Weights of a small self-supervised image encoder: 32-pixel images, width 384.
Rows from block 2 of a small self-supervised image encoder, named by matrix and row number. Rows with one number belong to one neuron. Each number is 128 + 24 x the weight over its row's rms, rounded and kept within 0 to 255. All counts start at 0.
After each neuron's rows are labels from the 100 images, of 14848, where the neuron reaches its largest size: "colour at peak" is the nearest of a few named colours to the mean colour under the peak. Only what is clearly more common there than usual is listed. The data: crops of objects in photos (Visual Genome).
# u: gMLP up (value half) (model.blocks.2.mixer.u.weight, 576x384), inputs 117-155
# v: gMLP up (gate half) (model.blocks.2.mixer.v.weight, 576x384), inputs 117-155
# out: gMLP down (model.blocks.2.mixer.out.weight, 384x576, transposed), outputs 117-155

u.441 [116 146 146 109  98 133  89 160 113 113 135 129 117 127 146 139 149 134 110  98  90 130 149  90 147  91 149 147 162 136 109 113 100 117 155 118 156 149 108]
v.441 [103 126 119 129 151 148 142 150 128 130 130 131 139 114  96 125  98 120 148 119  97 152 105 113 170 121 132 119 155 151 123 119  99 135 114 124 148 116 135]
out.441 [132 142 100 159 160 143 153 155 127 108 109 136 175 150 137 124  86 134 119 165 122 135 102 122 170  82 151 132 137 129 130 154  74 149 120 154 126  79 112]
colour at peak: blue; red

u.198 [158 132  88 136 117 113 205 155 117 128 124 130 101 103 120 169 152 180 127 124 124 106 100 115 155 116 118 170 134 115 106 154 141 151 114 132 134 152 129]
v.198 [111 104 142 124 139 152 111 100  97 117 108 124 109 152 136 109 112 136 132 120 143 138 138  84 118 140 158 121 106 142 108 118 139 107 102 101  92 136 113]
out.198 [123 189 115 125 125 116 196 125 145 143 122 126 125 120  86 146 120 107 149 131 138 136  97 138 154 118 106 126 175  92 172 127 101 136 117 132 144  92 162]
colour at peak: brown

u.41 [ 83 116 165 117 110 102  99 133 118 122 165 139  98 166 147  88 118 143 141 100 151 122 144  95  92 121 132  86 148 195 167  94 149 153 137 128 150 110  82]
v.41 [107 144 101 140 124 134 115 154 117 122 123 143 142 145 152 124 122 105 135 121  92 141 152 144 139 116  88 133 159 126 174 145 140 125 140  98 141 122 154]
out.41 [111 142 134 126 139 161 117  99 144 136 115 107 106 127 152 133 146 101 130 155 175 115 205  94 118 122 137 133 118 105 129 129 121  80 127 118 126 161 139]
colour at peak: pink

u.174 [102 157 143 139 146 137 106 158 165 126 153 151 135 113 121 114 157 104 156 166 123 190 110 123 142 121 105 108 159 127 161 147 142 133 163 119 116 117 114]
v.174 [121 122 103 146 119 140 123  95 116 107 147 130 146 118 167 132 168  93 125 150 108 197 107 156 137 125 142 121 159 145 115 137 122  95 139 109 117 165 137]
out.174 [ 77 116 137 112 135 143 120 108  95 166 114 144  80 152 137 121 125 107 153 132 187 106 188  72  85 154 139 115 138  93 157 148 138  99 106 178 108 175 109]
colour at peak: cyan

u.456 [120 118 133  99 100 119  78 154 138 134  85  90 111 131 121 110 137 125 119 111 102 124 117 122 133  58 141 144 145 165 133  82 112 112 107 142 165 132 153]
v.456 [120 136 135  96 117 137 130 144 120  95 144 127 108 160 138 118 137 124 161  97 125 135 114  82  81 135 130 133 157 149 131 116 145 115 130 143 131 202 159]
out.456 [ 95 123 167 142 132 154 100  71 109 136 153 148 108 161 124 102 104 124 139 145 148 118 154 158 146 169 139  76 126 124 106 122 207 115 124 103 158 123 118]
colour at peak: red

u.233 [152 127 136  81  86 125 116 151 125 138  97  86 110 161 111 142 159 145 127 102 114 107  90 131 134  97 112 153 117 184 110  79 111 120 131 135 173 103 154]
v.233 [135 125 142 152 113 151 140 115 127  99 129 117 133 156 142  83 125  90 160 100  76 129 122 127 123 135  88 147 129 117 127 129  98 122 146 138 128 133 157]
out.233 [ 99 133 128 164 155 114 134  96 157 127 121 135 170 149 153 100 114 118 135 152 121 137 135 101 155 110 168 132 141 126 183 148  95 177 180  95 114 135 106]
colour at peak: red

u.34 [174 124 101 128 125 131 107  94 147 166  94 146  86 122 141 161 130 132 171 115 131 144 147 129 114 123 121 118 110 138 150 132 100 121 127 129 110 144 112]
v.34 [ 56 146 154 136 135 147 114 150  96 100 178 121 165 121 133 100 102 113 101 140 134 121 117 148 156 148 147 128 125 129 117 124 157 134 126 104  96 113 122]
out.34 [171  99 118 117 154 116 167 151 129 110 142 145 157 148 108 129 123 111 131 122 108 105 128 138 109 135 110 141 149 125  94 107 130 138 143 165 153 104 154]
colour at peak: white

u.347 [136 135 139  52  68 103 134 165 152 126 109  89 149 121 117  98 143 150 179  99 112 137 123 122 155 119 145 145 176 156 122 134 130 143 139 103 136 124  99]
v.347 [144 159 127 121 120  86 141 179 142 143 174 124 139 174  90 118 138 163 179  92 143 124  97  72 156 126 151 117 150 165  99 125  86 159 143 123 167 105  99]
out.347 [111 154  85 180 127  86  92 152 165 144 111 128 128  97 147 153 105 122 128 143 146 117 140 139 126 121 136 119 117 158  99  98 150 131 115 160 134  93 183]
colour at peak: orange

u.492 [114 126 136 165 142 122  99 143 116 101 113 101 126 152 156  90 115  96 175 125 128 145 130 146 106 100 136 139 128 114 129 115 114 104  95 168 136 149 126]
v.492 [ 85  91 137 115  96 121 102 160 115 124 132  92 131 130 116 100  95 150 145 103 124 128 139 117 138 110  96 116 138 167 119 102  94 172 124  85 140 155 134]
out.492 [122 141 129 128 125  98 157 111 123 118 133 118 165 138 107 109 121 181 122 140 179 122 109 142 145 110 144  90 154 168  59 115 160 126 109 107 166 163 104]
colour at peak: brown

u.442 [114 128 144  96 108 121  53 147 114  97 117 111 122 136 155 108 141 109 115 135 113 123  93 126 116  71 129 121 161 148 137  72 115 101 103 136 158 162 136]
v.442 [125 111 157 110  99 152 133 148 135 107 121 115 127 110 126 100 148 111 179  77 140 141 126 137 124 139 110 127 152 152 152 128  99 143 142 129 124 118 156]
out.442 [129 151 137  82 147 131 121 129 135 106 182 118 127 137 108 108 136 163 122 113 184 132 104  88 121 133 113  94 173 125 132 109 119 136 117 106 165 138 135]
colour at peak: grey

u.102 [127 152 129 136 146 132 124 119 131 125 128 150 139 135  99 134  74  62  95 141  68 117 113 141  97 112 114 138 157 124 114 141 119 161 135  72 109 144 152]
v.102 [135 165  98 145 159  95 138 116 154 157 133 123 118 147 108 124  88 125 125 143 107 106 113 144 127 121  76 150 149 116 100 119 114 137 159 101 136 132 151]
out.102 [114 116 152 129 102 115 126 100 117 113 119 115 131  91 181 130 187 174 116 119 115 146 143 156 165 154 115 159 113 140 123 147 152 103 136 112 110 125 127]
colour at peak: green

u.400 [120 142 133 104 105 130 130 142 135 152 121  65  99  98 146 137 135 173 146  86 158 122 129 142 156 127  72 157  90 161  92 114 132 101 141 183 151 109 112]
v.400 [143 110  92 168 162 135 139  87 109 143 138 158 100 172 114 137  88 128 119 159 133 114 148 125 116 142 150 110 128 111 145 146 128 153 126 119 103 116 129]
out.400 [130 133 146  96 105 141 146 143 153 135 137 109 112 117 121 131 156 171 167  89 146 152 136 139 155 182  89 150 103 156 124 112 134  97 152 160 131 125 118]
colour at peak: brown

u.120 [110 120 163 124 101 131 126 156 133  84  87 101 157  97 118 107 157  91  96 137 130 118 162 134 104 107  90 136 139 140 171 109 153 129 143  87 140 149 126]
v.120 [ 97  88 152 129  99 138 119 134 104 102  69  97 167 107 148 117 129 101  81 123 105 137 145 129 118 133  78 147 179 129 153 129 112 133 113  76 127 114 133]
out.120 [150 127 113 147 170 154 133 105 105 130 150 171  88 144  79 153 152 136 160 158 150  99  82 127 113 153 151 121 119 114 143 134 127 159 137 125  95 143 151]
colour at peak: green

u.21 [155 125 141  60 113 145  86 122  99 107 113 121 110 151 152 137 135 122 109 112  88 141 124 113  92  98 142 100 173 126 141  68  91  99 126 137 157 118 138]
v.21 [108 130 149 115 148 115 122 169 129  94 171 114 134 111 112 107 144 128 124 117 157 126 133 136 121 139 151 112 121 179 123  91 151 167 127 171 134 159 146]
out.21 [ 83 147 116 113 139 114 148 161 140 184 116 120 123 143 130 126  85 122 140 131 113 136 163 106 163 138 133 121 137 149 160 122 119 119 110 124 120 133 127]
colour at peak: black

u.367 [131 146 160 115 130  98  80 138 171 135 140 121 129 114 116  92 168 137 111  90 120 145 127 106  96 108 119 118 120 147 142  81 119 152 166 167 153 128 155]
v.367 [110 127 146 130 123 162 147 152 137 137 135 136  82 135  97 112  91 103 100 120  78 107 199  52 117 137 111 146 160  98 167 151  96 174 181 109 108 116 135]
out.367 [162 152  83 144 105 135 109 129  83 110 110  93 111 135 126 149 121 100 140 119  77 122 151 136 147 101 139 145 115 167 100 119 143 100 109 135 106 141 124]
colour at peak: white; pink

u.459 [130 126 106 118  87 118  95 116 128 121 112 103 139 126 162 104 146  81 134 149 137 119 116 159 122  88 129 119 116 116 102 112 102  70 112 107 152 181 151]
v.459 [133 119 168 132 133 100 101 152 124 104 133 158 115 175 154 131  91 101 107 158 106 152  88 113  92 138 117 120 161 113 114 122 139 124 144 143 127 168 135]
out.459 [ 87 117 143 112  72 133 150 106 129 127 156 145 138  96 135 132  84 141 131  92 116 102 133 157 170 132 115 124 171 144 135  97  85 134 151 122 145 108 128]
colour at peak: grey

u.508 [101 119 159 144 137 105  89 102 131 152 113 142 131 154 142 106 117 116 107 113 169 168 160 103  82  96 115 107 158 132 169  98 135 128 145 143 146 141 114]
v.508 [134 118 111 142 142 109 125 156 109 128 130 104 124 162 127 119 124 153 161 118 152 134  61 139 108  92 127 127 139 177 126 107 166 127  81 185 170 145 159]
out.508 [119 104 114 108  68 118 145  96  51 165 115 134 135 137 142 144 120 134  75 129 116 132 124  85  95 106 149 127 129 125  80 117 106  97 134  98 151 173 121]
colour at peak: white

u.244 [154 154 112  89 130 131 114 185 147 136 132 139 141 151 129 124 132  88 141 114 132 109 105 124 135 123 170 135 178 127 175 129 154 116 140 118 135 144 142]
v.244 [132 107 126 110 107 112  68 155 110 106 112 101 107 135 151 133 133 102 127 146  97 166 127 118 126  76 145 148 156 147 125  89  82 110 109 121 153 160 164]
out.244 [121 106 108 144 129 130  83  95 138 124 149 121 128 138 139 163 160 123 168 162 151 147 152  83 133 146  98 126  57 113 128 136 135 118 167 141 110 177 130]
colour at peak: pink

u.493 [148 116 106 152 135 190 152 113 107 130 136 152 107  96 138 161 128 108 160 138 132 104 139 155 157 117 131 155 117 118 114 139 130 109 120 119  91 133 100]
v.493 [154 142 104 101  74 125 130 144 120 157 110  95 138 164 136 157 152 137 127 115 152 107 109 108 100 154 150 144 145 141  77 147  98  82 102  98 130 122  95]
out.493 [129 112  86 121  97 148 157 130  92 141 109 106  93 108 145 144 126 121 139 130 115 143 124 143 122  82 154 138 121 123 143 144 129 114  76 126 126 111 106]
colour at peak: black

u.254 [131 105 135 145 118 124 140 111 123 108  94 107 151  88 159  95 139 140 118 129 113 121 158 163 131 134  90 134 150 127 164 141 129 145 129 131 116 174  81]
v.254 [136 140  97 140 151 150 132 101 141 155 135 154  93 182 110 136  86 132 122 155 138 119 126 109 113 124 145 123  99 114 103 138 112 128 123 134 125  91 163]
out.254 [101 103 158 134 114 119 146 154 128 101 109 112 151  74 134 100 150 157 104 125 144 135 141 111 134 145 107 133 135 135 174 136 130 130 137 125 121 159  84]
colour at peak: brown

u.547 [137 114 126  81  96 117  58 122 133 108 126 110 122 131 142 131 151 108 130  88 123 147 117 105 104  71 138 133 136 141 118  70 115 100 101 129 158 138 156]
v.547 [134 124 151 145  92 146 133  99 139 124 146 121  87 129 116  71 111  83 156 120 127 122 146 143 113 132 142 113 117 154 155 127 118 150 138 118 118 147 136]
out.547 [ 79 159 152 105 159 135 125 143 171 169 138 146 132 151 127 122 103 129 140 116 146 127 146  96 138 181  99 119 159 107 148 151 175 147 114 110 145 125 102]
colour at peak: pink; white

u.25 [125 131 147 106  89 120  71 152 110 128 106 107 110 115 161 125 162 128 122 115 130 154 102 161 132  63 120 128 118 185 111  65 134 121 115 159 155 123 126]
v.25 [108 137 139 115 102 109  77 157 128 101 107 149 121 141 143 133 163  87 143 150 116 144  95 124 118  89 146 163 167 122 184 102 116  89 113 119 144  99 155]
out.25 [146 165  97 122 143 108 137 159 115 129 141 122 128 158  92 132 122 175 139  82 134 123 167 129 114 127  72 136 173 152 108 106 155 109 110 150 197 116 163]
colour at peak: red

u.443 [157 108 106  70 139 133 124 136 103 146 104 108 120 160 173 105 113 161 160  96 145 106  93 139  83  94 178 113 145 136 121  82 108 115  84 115 144 157 146]
v.443 [155 149 134 126 117 115 142 186 176 142 135 142 153 125 100 126 173  78 159 122 187 103 143 112 145 132 136 116 124 171 140 145 133 149 153 122 128  82 139]
out.443 [ 96 127 131 160 128 130 119 132 145 139 105 141 122 122 109 115 147  99 115 138  97 172 101 127 138 110 112 109 141  95 154 148  88 135 145  96 122  56 111]
colour at peak: brown

u.342 [123 152 124 118 133  99 132 182 167 138 118 107 143 120 115 102 152 159 185 103 150 122 110 101 144  89 101 106 187 164 118 119  84 154 146 103 146 168 124]
v.342 [166 157 128 109 139  71 136 110 133  92 123 144 129 100 114 128 140 115 120 129 111 112 126 174 147 146 110 126 123  69 139 144 141 171 152 141 134 114 163]
out.342 [157  76 130 142  90 130 126  96  89  89 134 118 111 141 170 135 153  91  84 151 146 130 149  97 105 151 130 117 131 122 158 151 132 122 109 164 127 101 129]
colour at peak: grey

u.484 [150 121 102 124  88 108 136 112 115 127 109  94 117 134 126 142 155 128 117  74 116 119 145 182  77  90 133 126 102 140 105  90 104 149 138 144 153 132 153]
v.484 [130 112 111 134 111 113 135 116 150 133 142 113 119 148 105 114 128  86  97 125  66 125 151 107  55 136 136 143 132 118 112 126 106 130 135 108 141 159 189]
out.484 [105 119 123 119 123 134 118 163 141 157 127 126 100 108 130 154  93 149 112 141 131 132 182 136 164 133 103 136 101  85 120 123 183  83 119 144 118 145 147]
colour at peak: pink

u.411 [ 72 120 144 114 102 117 139 173 104 128 206 126 101 103 143 108 123 123 105 140 140  98 148 130 122 121 191  98 125 153 103 116 173 145 126  82 134 138  85]
v.411 [110 110 127 136 119 116  74  91 108 150 101 133 114 164 144 107 107 101 136 115 149 166 126 132  92 146 101 100 160 108 176 136  99 142  91 128 105 155 147]
out.411 [156 100 125  99 137 124 163 123 140 112 133 119 175 124 118 109 148 157  90 118  72 130 106 132 125 117 128 147 122 131 117 108  83 135 171 115 135 105 102]
colour at peak: pink

u.274 [148 103 171  89  84 132  98 143 119  90 127  85 110 132 125 106 135 147 126 109 117 140  90 128 115 100 116 139 134 144 108  78 160 103 123 168 150 139 135]
v.274 [123  80 147 149 137  96 111 105 101  89 111 158 144  97 151 113 134 105 104 157 100 112 128 144 122 134 159 101 141 109 160 118 124 140 132 150 138 121 133]
out.274 [142 109 129 133 120 102 144 105 127 130 146 154 165 151  97 102 117 102 119 121 147 104 165  92 120 140 145 122 141 145 155 125 101 141 168 121  81 112 115]
colour at peak: red

u.239 [ 80 148 163  91 100 109 103 176 148  93 126 108 120 120 121 105 165  95 105 113 163 120  90  78 110  45 128 139 164 129 130  96 112 133 107 135 175 155 132]
v.239 [ 94 106 183 141 131 125 119 158 104  74 132 136 139 126 144  99 139  90 138 127 159 126  99 137 121 148 141 126 117 114 111 126 157 139 106 173 128 144 158]
out.239 [143 129 124  93 123 103 125 129 117  89  86 114 126 137 113 123 150 161 129 103 118 148 143 125 110 103 103 119 165 106 121  90  93  95 118 122 125 131 129]
colour at peak: yellow; orange

u.252 [122 111 164  98 120 109  95 113 148 126 104 114 125 147 129  98 100 137  73 127 125 142 120  92  89 105 117 107 126 139 135  86 103 145 126 152 170 130 155]
v.252 [122 115 151  89 113 153 119 145 107  69 163 125 112 117 110 149 109 124 136 124  97 132  94 145 122 135 128 158 144 154 124  94 151 133 117 122 119 158 140]
out.252 [133 102 106 136  79 133 110 152  96 118 108 125 141 131 117 136 147 112  59 141  97 120  81 108 128 126 153 127 110 190 106  89 153 103 114 119 128 132 140]
colour at peak: pink

u.271 [117 145 132  86 101 103  72 149 139 115 111  98 114 116 135 100 149 103 115 146 134 137 120 104 114  62 140 128 156 152 142  80 111 140 102 126 159 154 133]
v.271 [149 110  99  98 103 131 112  95 138 141  78 132 127 118 134 145 155 109 156  90 126 176 108 150 128 132 109 105 136 121 144 127  78 130 135 102 122  98 174]
out.271 [144 124 131 110 121 137 122 117 151 109 108 141 172 150 130 134  89 161 122  89 157 121 123 107 129 134 131 105 145  91 120 125 114 114 137 110 154 157 120]
colour at peak: yellow; orange

u.95 [103 117 130 111  92 110 120 135 127 118  88  95 165 108 121 106 130 140 110 121 102 123 167 108 108 111  99 141 169 140 155 125 134 137 135  95 140 191 112]
v.95 [145 141 100 120 167 155 139 146 102 137 161 119 106 175  78 127  81 129 141 134 144 149  80 108 121 139 159 117 123 142 109 129 131 120  90 122 123 122 150]
out.95 [129 145 129 159 127 133 111 143 153 126 155 150 127 149 119 152 116 123 141 169 165 131  60 125 143 103 168 107 107 163 110 109 130 144 112 147 127 113 138]
colour at peak: cyan

u.455 [114 124 161  88 105 116  79 161 138 105 104 106 126 114 143 107 157  97 123 134 136 138 120 111  97  39 136 137 153 160 172  73 113 125 110 111 146 139 125]
v.455 [ 98 130 161 114 122 138  77 156 132 102 155 132  68 153 142  94 113 113 133 130 121 151  75 123 112  89 175 133 117 154 132 110 154 121 108 129 155 144 131]
out.455 [122 112 119  95 145 124 101 157 128  87  73 134 165 137 120 130 116 152 106  81 125 139 117 127 116 127 138 135 142 111 108 143 138  91  98 113 122 122  98]
colour at peak: yellow

u.29 [128 130 128  91  98 125  88 160 126 128 120 105 139 139 158 128 157 120 146 124 134 148 108 153 134  65 140 149 142 173 107  86 128 102 123 115 170 143 123]
v.29 [ 88 118 149 116 121 141  61 120 137 132 144 139 128  98 146 116 126 134 159 161 111 158 124 145 142 104 101 113 120 127 168  96 145 148 124 129 137  74 149]
out.29 [123 132 163 143 123 128 124 147 132 142 130 129 110 108 109 144 139 189 122 107 102  97 174 134 139 151 123 137 145 141 139 154 154 121 151 134 153 121 147]
colour at peak: red