config.toml
model = "self-supervised image encoder"
dataset = "crops of objects in photos (Visual Genome)"
train_examples = 61751
image_size = 32
crop_scale_min = 0.3
horizontal_flip = true
translate = 0.12
color_jitter = 0.6
method = "vicreg"
arch = "gmlp"
norm = "rmsnorm"
mlp_ratio = 3
patch_size = [4, 4]
conv_stem = false
layers = 8
width = 384
projector_hidden = 1024
projector_out = 512
projector_hidden_layers = 2
residual_init = "zero_last"
optimizer = "adamw"
lr = 0.0012
beta1 = 0.85
beta2 = 0.99
eps = 1e-10
grad_clip = 5.0
steps = 26500
batch_size = 256
epochs = 109.9
lr_schedule = "cosine"
final_lr_fraction = 0.05
warmup_steps = 790
weight_decay = 0.1
Rows from block 5 of a small self-supervised image encoder, named by matrix and row number. Rows with one number belong to one neuron. Each number is 500 + 40 x the weight over its row's rms, rounded and kept within 0 to 999. All counts start at 0. Numbers have three digits each.
After each neuron's rows are labels from the 100 images, of 14848, where the neuron reaches its largest size: "colour at peak" is the nearest of a few named colours to the mean colour under the peak; "place" is the part of the image that holds the peak. Only what is clearly more common there than usual is listed. The data: crops of objects in photos (Visual Genome). In brackets: how many of the 100.
# u: gMLP up (value half) (model.blocks.5.mixer.u.weight, 576x384), inputs 128-255
# v: gMLP up (gate half) (model.blocks.5.mixer.v.weight, 576x384), inputs 128-255
# out: gMLP down (model.blocks.5.mixer.out.weight, 384x576, transposed), outputs 128-255

u.161:424488520482501450569536407565509498477507474422459610487481476458506510498541585559536427537528610572512454559513467507522524548563529489465500480507516489590546512527504519442483514504505422518449491515449503492475464532479448499495514514471477578550495459427499518486551491513503477562473492507475546540506508485490460458506512515468575484505439558447551575499537484490548454560449
v.161:480470514550538518542528495505476517494488482491552512497456523513446478539499490481525522395520462511507485561501521514544525473495475452597481537482479533513541512546446508484535525544447532550567372504424494500556445512480527507491525438529467488455472500503392463554461523423590494461539526564479499445450559477502509576466544471511466494414488517540475498505397465541481494522499
out.161:561448509499490459439483464463446527491426494481502487494603460539511532483469456504505516495473497585481534491455412476490391491452535510567514552467462479505522434479537427512493473524538500553468458506470488559492596452460479496533412434495504495527501489473540464459518509522476461547555506472464460487433497464397541440438497541524413525545479479496475497509479544490510491476552
colour at peak: pink (25)
place: top centre (43)

u.157:464491508503488570559517512533447478446539477557524505494522481555561535544518521504495456487461503458442539497435519502487524476458530543521483526471495473536485392507527445530476519506502507491485499481528571528468464467448511486495467521549546524539551487503531557478528535518478513581533473451487412476480545462449511403477464476471525531512550541475481464505522579539449486439545
v.157:440440491519482533515524469467504495502534435400512547427560520535497510524443447511543468444502582467505536513494454475515487531555482530504504548495501455515480456545512486450523484520465413432471471490447452491543533492439447483522585441473574544493517555485481454485497481472555463528453472472475464476490543491459561526533483468473506484431487512529519541497453484553569473475505
out.157:487511536515505384509469549501531539509422449458493557468511566534451465459528504536515444462459475506474554484552445502540446572560509493521491504594496535514471469562439524451561494510559545494563455499485510514524535498450488507461465439515478530506461490470440476509495569471508402479505468539589557485514475500475477505524629512543519452480489532515441516499440448447520566545549
colour at peak: pink (30)
place: top right (47); top left (38)

u.448:506500533449489524543516488503455398498540487491526529444468475474499526500581503486484536469512545475476509506496569481480475540537455453436470586475519464541533487469458499556479600525468512519552474491430455523504464550454491530486501450474468585516451487464494534495540553422461429455461523436563450507437585410521519492474495456568526534447456507481527499490490529475509452510477
v.448:460525489533525490501525479445516531534543438497509514523576478487450509488410511458531493463584552447562545497508447512460544511572527544602490497469486521498477497483504519483524521540419385491437502538369515495465546500501467466500515468508538508522521555536496493494581415501484487539479510530487479522521500561466520496549451505488509494508521487556503543503456485490546400511538
out.448:470479507484537492515500565540599447506435375484535552448532550516469459456495493497473439439528498500508551476515529468477445529547534508439503481526543497500479578502449524498500532532529464494533501422521453579526550517502483367456484513470443509492550483510507522558544503506504427490469460486509480516497544461468513490528495500500493472444481527495542475645447480429499485553576
colour at peak: white (94)
place: top centre (34)

u.149:491458488504534533478495518476540500489522478455467479538485457554487513481481484515488504473610492499502455478544472513517527516463467533491564497514524530511469528423548557452494484496478534584558523513381506499558450482506461480555480506460488453437538539513503476551478477581410547528497520477472532549552455510505466553493474522503494512489554418428544511533430457487510520490560
v.149:508445481546510560479505487465439485443483437409531487462521534477534518483483454463583511446486532543531540417470491506489499477514526453508497507429423504470489486495482487452544549475453465509416453464427476496486575461469494509517559417536583512509462506564461493421486449461616458467538478515423468562464554556450543564527448476446457511545471490575519561496475503476501453513528
out.149:521487431525487442510523482520454466473484503548508510518455522467485495503489504425532501449398514518485511481480458497531489507528487480589448546443473511510585462595500470485502554512465500507451423499580543461527544480471500493461498432502439498516474505465485500470506477473523456425537455560457493461432474564508534546499512511505463468490475507601423497482520493549500507544521
colour at peak: white (66)
place: top left (37); top centre (33)

u.177:507466547520508490444532503503531434527457498530482485427560514541381460539393429465501472469622453459516549450553484433462498457562477575514529449460502493462511441458438547475530518568487504523495527526436468521503484493522463525487482492464532475508521576504524455554517425457506477476489514528535463489461582522404543607533518558570448519521536507509501509488455481462543441459542
v.177:470522552455513501521513493466561489479435451525482561522450478481431510496501526544526491500500493543527415546512516468471510535529485525466508548493510490489479578546500555445530487430403429461424501562448404364519522511543439534452591403430543517510503480597459472562504547491525502507475459529464545503557531450509486495514489502527502421467472537528490515437477516568507505506547
out.177:440566498464491439464547566524466431558495401543483515502477460441505490467458535489453499516480536537544536458525569495469505458478534401492405452463545459481539484509458529502482531493541463443515486465536513509479549571538519374509469545490543534550509506516492541425543509489487469476430451477527510457498553460552466499512464546459506514511488461515449521626541552500491474445493
colour at peak: black (87)
place: top centre (34)

u.496:530521461493550490480438487510488515548529496540476478571496495485480524423449413497488554494500491550464554495497511472527515497509587552498532581456473434558520524520490477539526488464444493526513508529517491469481497510556508484580542511487596428501545634558532528493499532439541509519450570477435471520594527494435506516520468511498479427432486473561466464498556573527596489500525
v.496:544508491522466482495413553537451499503486531476434479543514476524586564435525496519596500555505466569523546513449441522512539437533507521582480492483491434484494502536567532518489496484427519473498508541529498439452501456518567571469488487502532517526426559479509514443462528452476507481514496498437491494504489524476522487475505519425472466481522498534528480426516520516515504518431
out.496:446484488521486501471395507446477466551511471474476501464488521458453524457537448484570489491478484475449468453495503518437488549463494505456546503521513524497465561529505481546452538529504539469529491481526443467567547484500525495515550441493496435427472523499473474487503511531446487491475509500423516476531548464438489470508491537456475501417527429558515460517495433547497508463557
colour at peak: pink (33)
place: middle right (25)

u.292:479508589521511455418531473522535531437430479538445483402504459497463505519402534501531442498510473489525535488531517514480470460516489516544487416469500492473445523524448556578550504492548520470500508495486538519556526403563459514519468514479527459534473502471440479514579484511480475598527535511485496435565481475489486539500505484541557455468545406497552505490495575496501482483585
v.292:468453531536491506577528485470422497435511402477531526427529473510527464554558458517549468479513525562431539546419454515536445496522467463537524541444491538479495467485488463484511551517450466532523460454429482505518533511440534451526508421480486544578569521537469479486524455464559469550438468530448490460506534439417519538483480441455507495569499567468536496526501503559505450489424
out.292:443574543472527463527504474537534480492462453561506497513414415533429470479469495575500520538528486507503509555528571512474549487504423552504509502486501533487546494508502553581464441529534491490520505495489506503553506511486490545523552518482497518513586503472512533483458481543521464541475540506551459427513507482480447438475543500505531457427497512489507524487497474512515448410505
colour at peak: white (52); pink (26)
place: top centre (48)

u.396:496527417515549562460459489476486518483475464468470486543441447486478507528541481511474501442526540541526462498545536514479505566465482501469528592520503513555481532484531497429484472457501519490535568549389517493562540530515469484565538434456541506433477513530474494536513518544437542485469446470503547557585457442448481482471492443539523575538492437469490483505479523510501547454559
v.396:519517550539469506491487442511425512436441467488464556525485483410570580443543440444534543481534554454537467435493452481458468543538470558573468508497486493475500464471525507502568537520410513482471466516469462422532493485471454534544569498470559524527425570500509499442506556432529495506531527537546501445492505517533587542508516484476421516466490501489499553469511547527539500534444
out.396:557429508504541431534558522532540534512469500510534491502500531517479517489512498446511530490447516472474525484504475501534431492515500504551484513502462550516506480547459527499484544444473515498479429454579536477490505448472497494414484546564431450538524540406535520413492455484549379447540535542463473471395451509531486584527497579490489425452484521562510535495520496516490502526544
colour at peak: white (58)
place: top centre (33)

u.399:475460477514486457474515474531522506384513486501497484503498443524431504487477537465546475464577600502500455483487462526445466572526465471523527475549518505426550563426525447468466510535475528487454529499454467514564513435523461496508501469422431479490536512561507443509524510526451553527441495462445538454510485560557522534509467459495507478570510455521526487482530578528462511532590
v.399:461444518450532461523570437493533537516449408402523486454519521507511479493522484544576452488534545468574534536494585505492465547555450443513489501479531516447522540497463538474591532455535423470514510448447463459531512511498462481459530415543542529494442475491466472502520445462453457533526543537498529494469577451453487549542504521498512544463430503523514546499457527490498461561489
out.399:474494528497438429475483563484462470496500494509483449588443457515581472471518512508463485548390430519443469465493484534542540515457515500477453474478515421518499552531494462531466464564558569505530486466524522531550472493508513484572554494506470500443523516530495516569468488581517506554545542538469487499502476467447486502485549495506482455451549505544407524508483474555513530469518
colour at peak: white (30)
place: top left (43); top right (34)

u.369:493563473447535522475495503518439482497503454545550497468550496488479529595498414551493521478511590486485569487497504502449528539512493429487486538512453540479562423547438479441488482473500505483488497516495423501534521483430539420510461453525505486492483543530508450450547505515501451481468447577471471452516537470558468475525489499571548544541510547480563476550513495557411453515492
v.369:463462521523524535538573471529459532467548416461519524470559507462485508552589437507536487457523513484484525517493529490574498533526468494542540570466524524488525530486473432478505530545482476513468454470443533541528502495513507436561483423492499530486528559449446467455512467409521464539501585549457501443496533499467456548458474486497502566452498541583551528554474468564484421484448
out.369:511449450581498440470554510523503490459529475565492538491512532475502481404464500467558485479461487490479540449520419487466450485475462514547479479439505478390489385474506508530520538515516453486460497516487554481486530496514540568492509543489531517533493483521477572429515436405583464404456517518476474538462505615535518477473503568455508442545495477514488528446544462453554498516560
colour at peak: black (33)
place: top right (33); top centre (29)

u.415:508478543532481525544483491580456541353473488500488481463499485458506552503534492507635518502528524574462466563460444485546505501485518524549514534499404494492539500555487442443544493442453546555429420477459540462503471456449443525481548507517555551515478504460477474424507528448614467499509554516447507468434500505500496549442489496428510447516528488539525610451536541582503490509463
v.415:458496472515435502537497468478554440510436455503524570460484502439502478485471415487495457451517546446576464471534490419469472529555429550481507488524521488449472499468540533472487525516397468442451525487469373421513462520509436484461543470443478542508455468555517440508466478527501494476537406530535503452494502441518578465504468514492461521543506520477499497518432493460549517513499
out.415:527523438492518474443516554457506470606535480517495453520461494561468442486413446514503430493435492500491556430458487500472537445572545499458533487534583475501525483489478468534472508573540474524519553538477465580459505525559498450483472527466478424468523537562533511536484480512460608478532484563427510518540465529467523484545474553545493530538512560513509489479538559476513495546560
colour at peak: pink (42)
place: top centre (50)

u.184:488508462536451563505475511514508495503487471472486473478565496584460513546504485429497484472564467460548586498460488502459518464535519502516575550499467536539478479501482463496537548483484524498525481517417442521494511460416455489466483439483477487494471469578478487541524555441507482493502407429493512562521454488492506485481503506545531539487498540502506467472488521465481456512557
v.184:448459448482493502511534453486485588504489446536536512469540417493501430542479474517596459475523596519531601551450488512570470434522459504553574467487521535506529516513443466492594487436495460517495486499435530527460535505459451514476519499566506522562419486518481507428574466468599394503512498502484494565490499468475494491430420524518578498473473529512527523503488519418483413581523
out.184:493495544469530492496531453536483527530502526554481488601455456504481571499465563535449529525513506481521468533577516553478489583424429500514493492553492511558476463529562590495463440494464580524451529524517571443504436429499465542503481491450531469487476510406499495472439518565436547556496545485537574426565452460528451481478505570496566463551524450480506556440479510564504550452467
colour at peak: white (92)
place: top left (44); top right (32)

u.228:524478552513558483486547508542525487425458498509491504465440521525449484518471471473492514411498478472494519529501483488502484412429452527515467472471479461473487474496493648536561424570510478559528492462494520497522618511509489500522506419489509508497485557517535594497557497538486524545477539576488475472463575481513554507534547484512431532510525526513530502491426429543483549495513
v.228:471485588480530522471519540448543411518507427479543502425486463493453518501473514508490472509586506517528530469540532524490564525526434452543515485480491507484530460462442538426556494529494500533539464442434522549489463471476480465507453474459459490508566521540533438561555449525535458560439489533525511515410554505517488589545517527499535543494460524484498578540492483505509430548510
out.228:451531403499534462486522493485530503549516422572499495467467448436505477566459523543496516484521592495532487488487513487547519442455500465431514458486525571519451540504444516545536561479486435462475493535487472493425470507526489421470555522473503425552492462494503526483559457500535500461502563463458493518537470472515455537452489570499549496492518562489504536567504557452516471494476
colour at peak: black (48)
place: top right (38); top centre (25)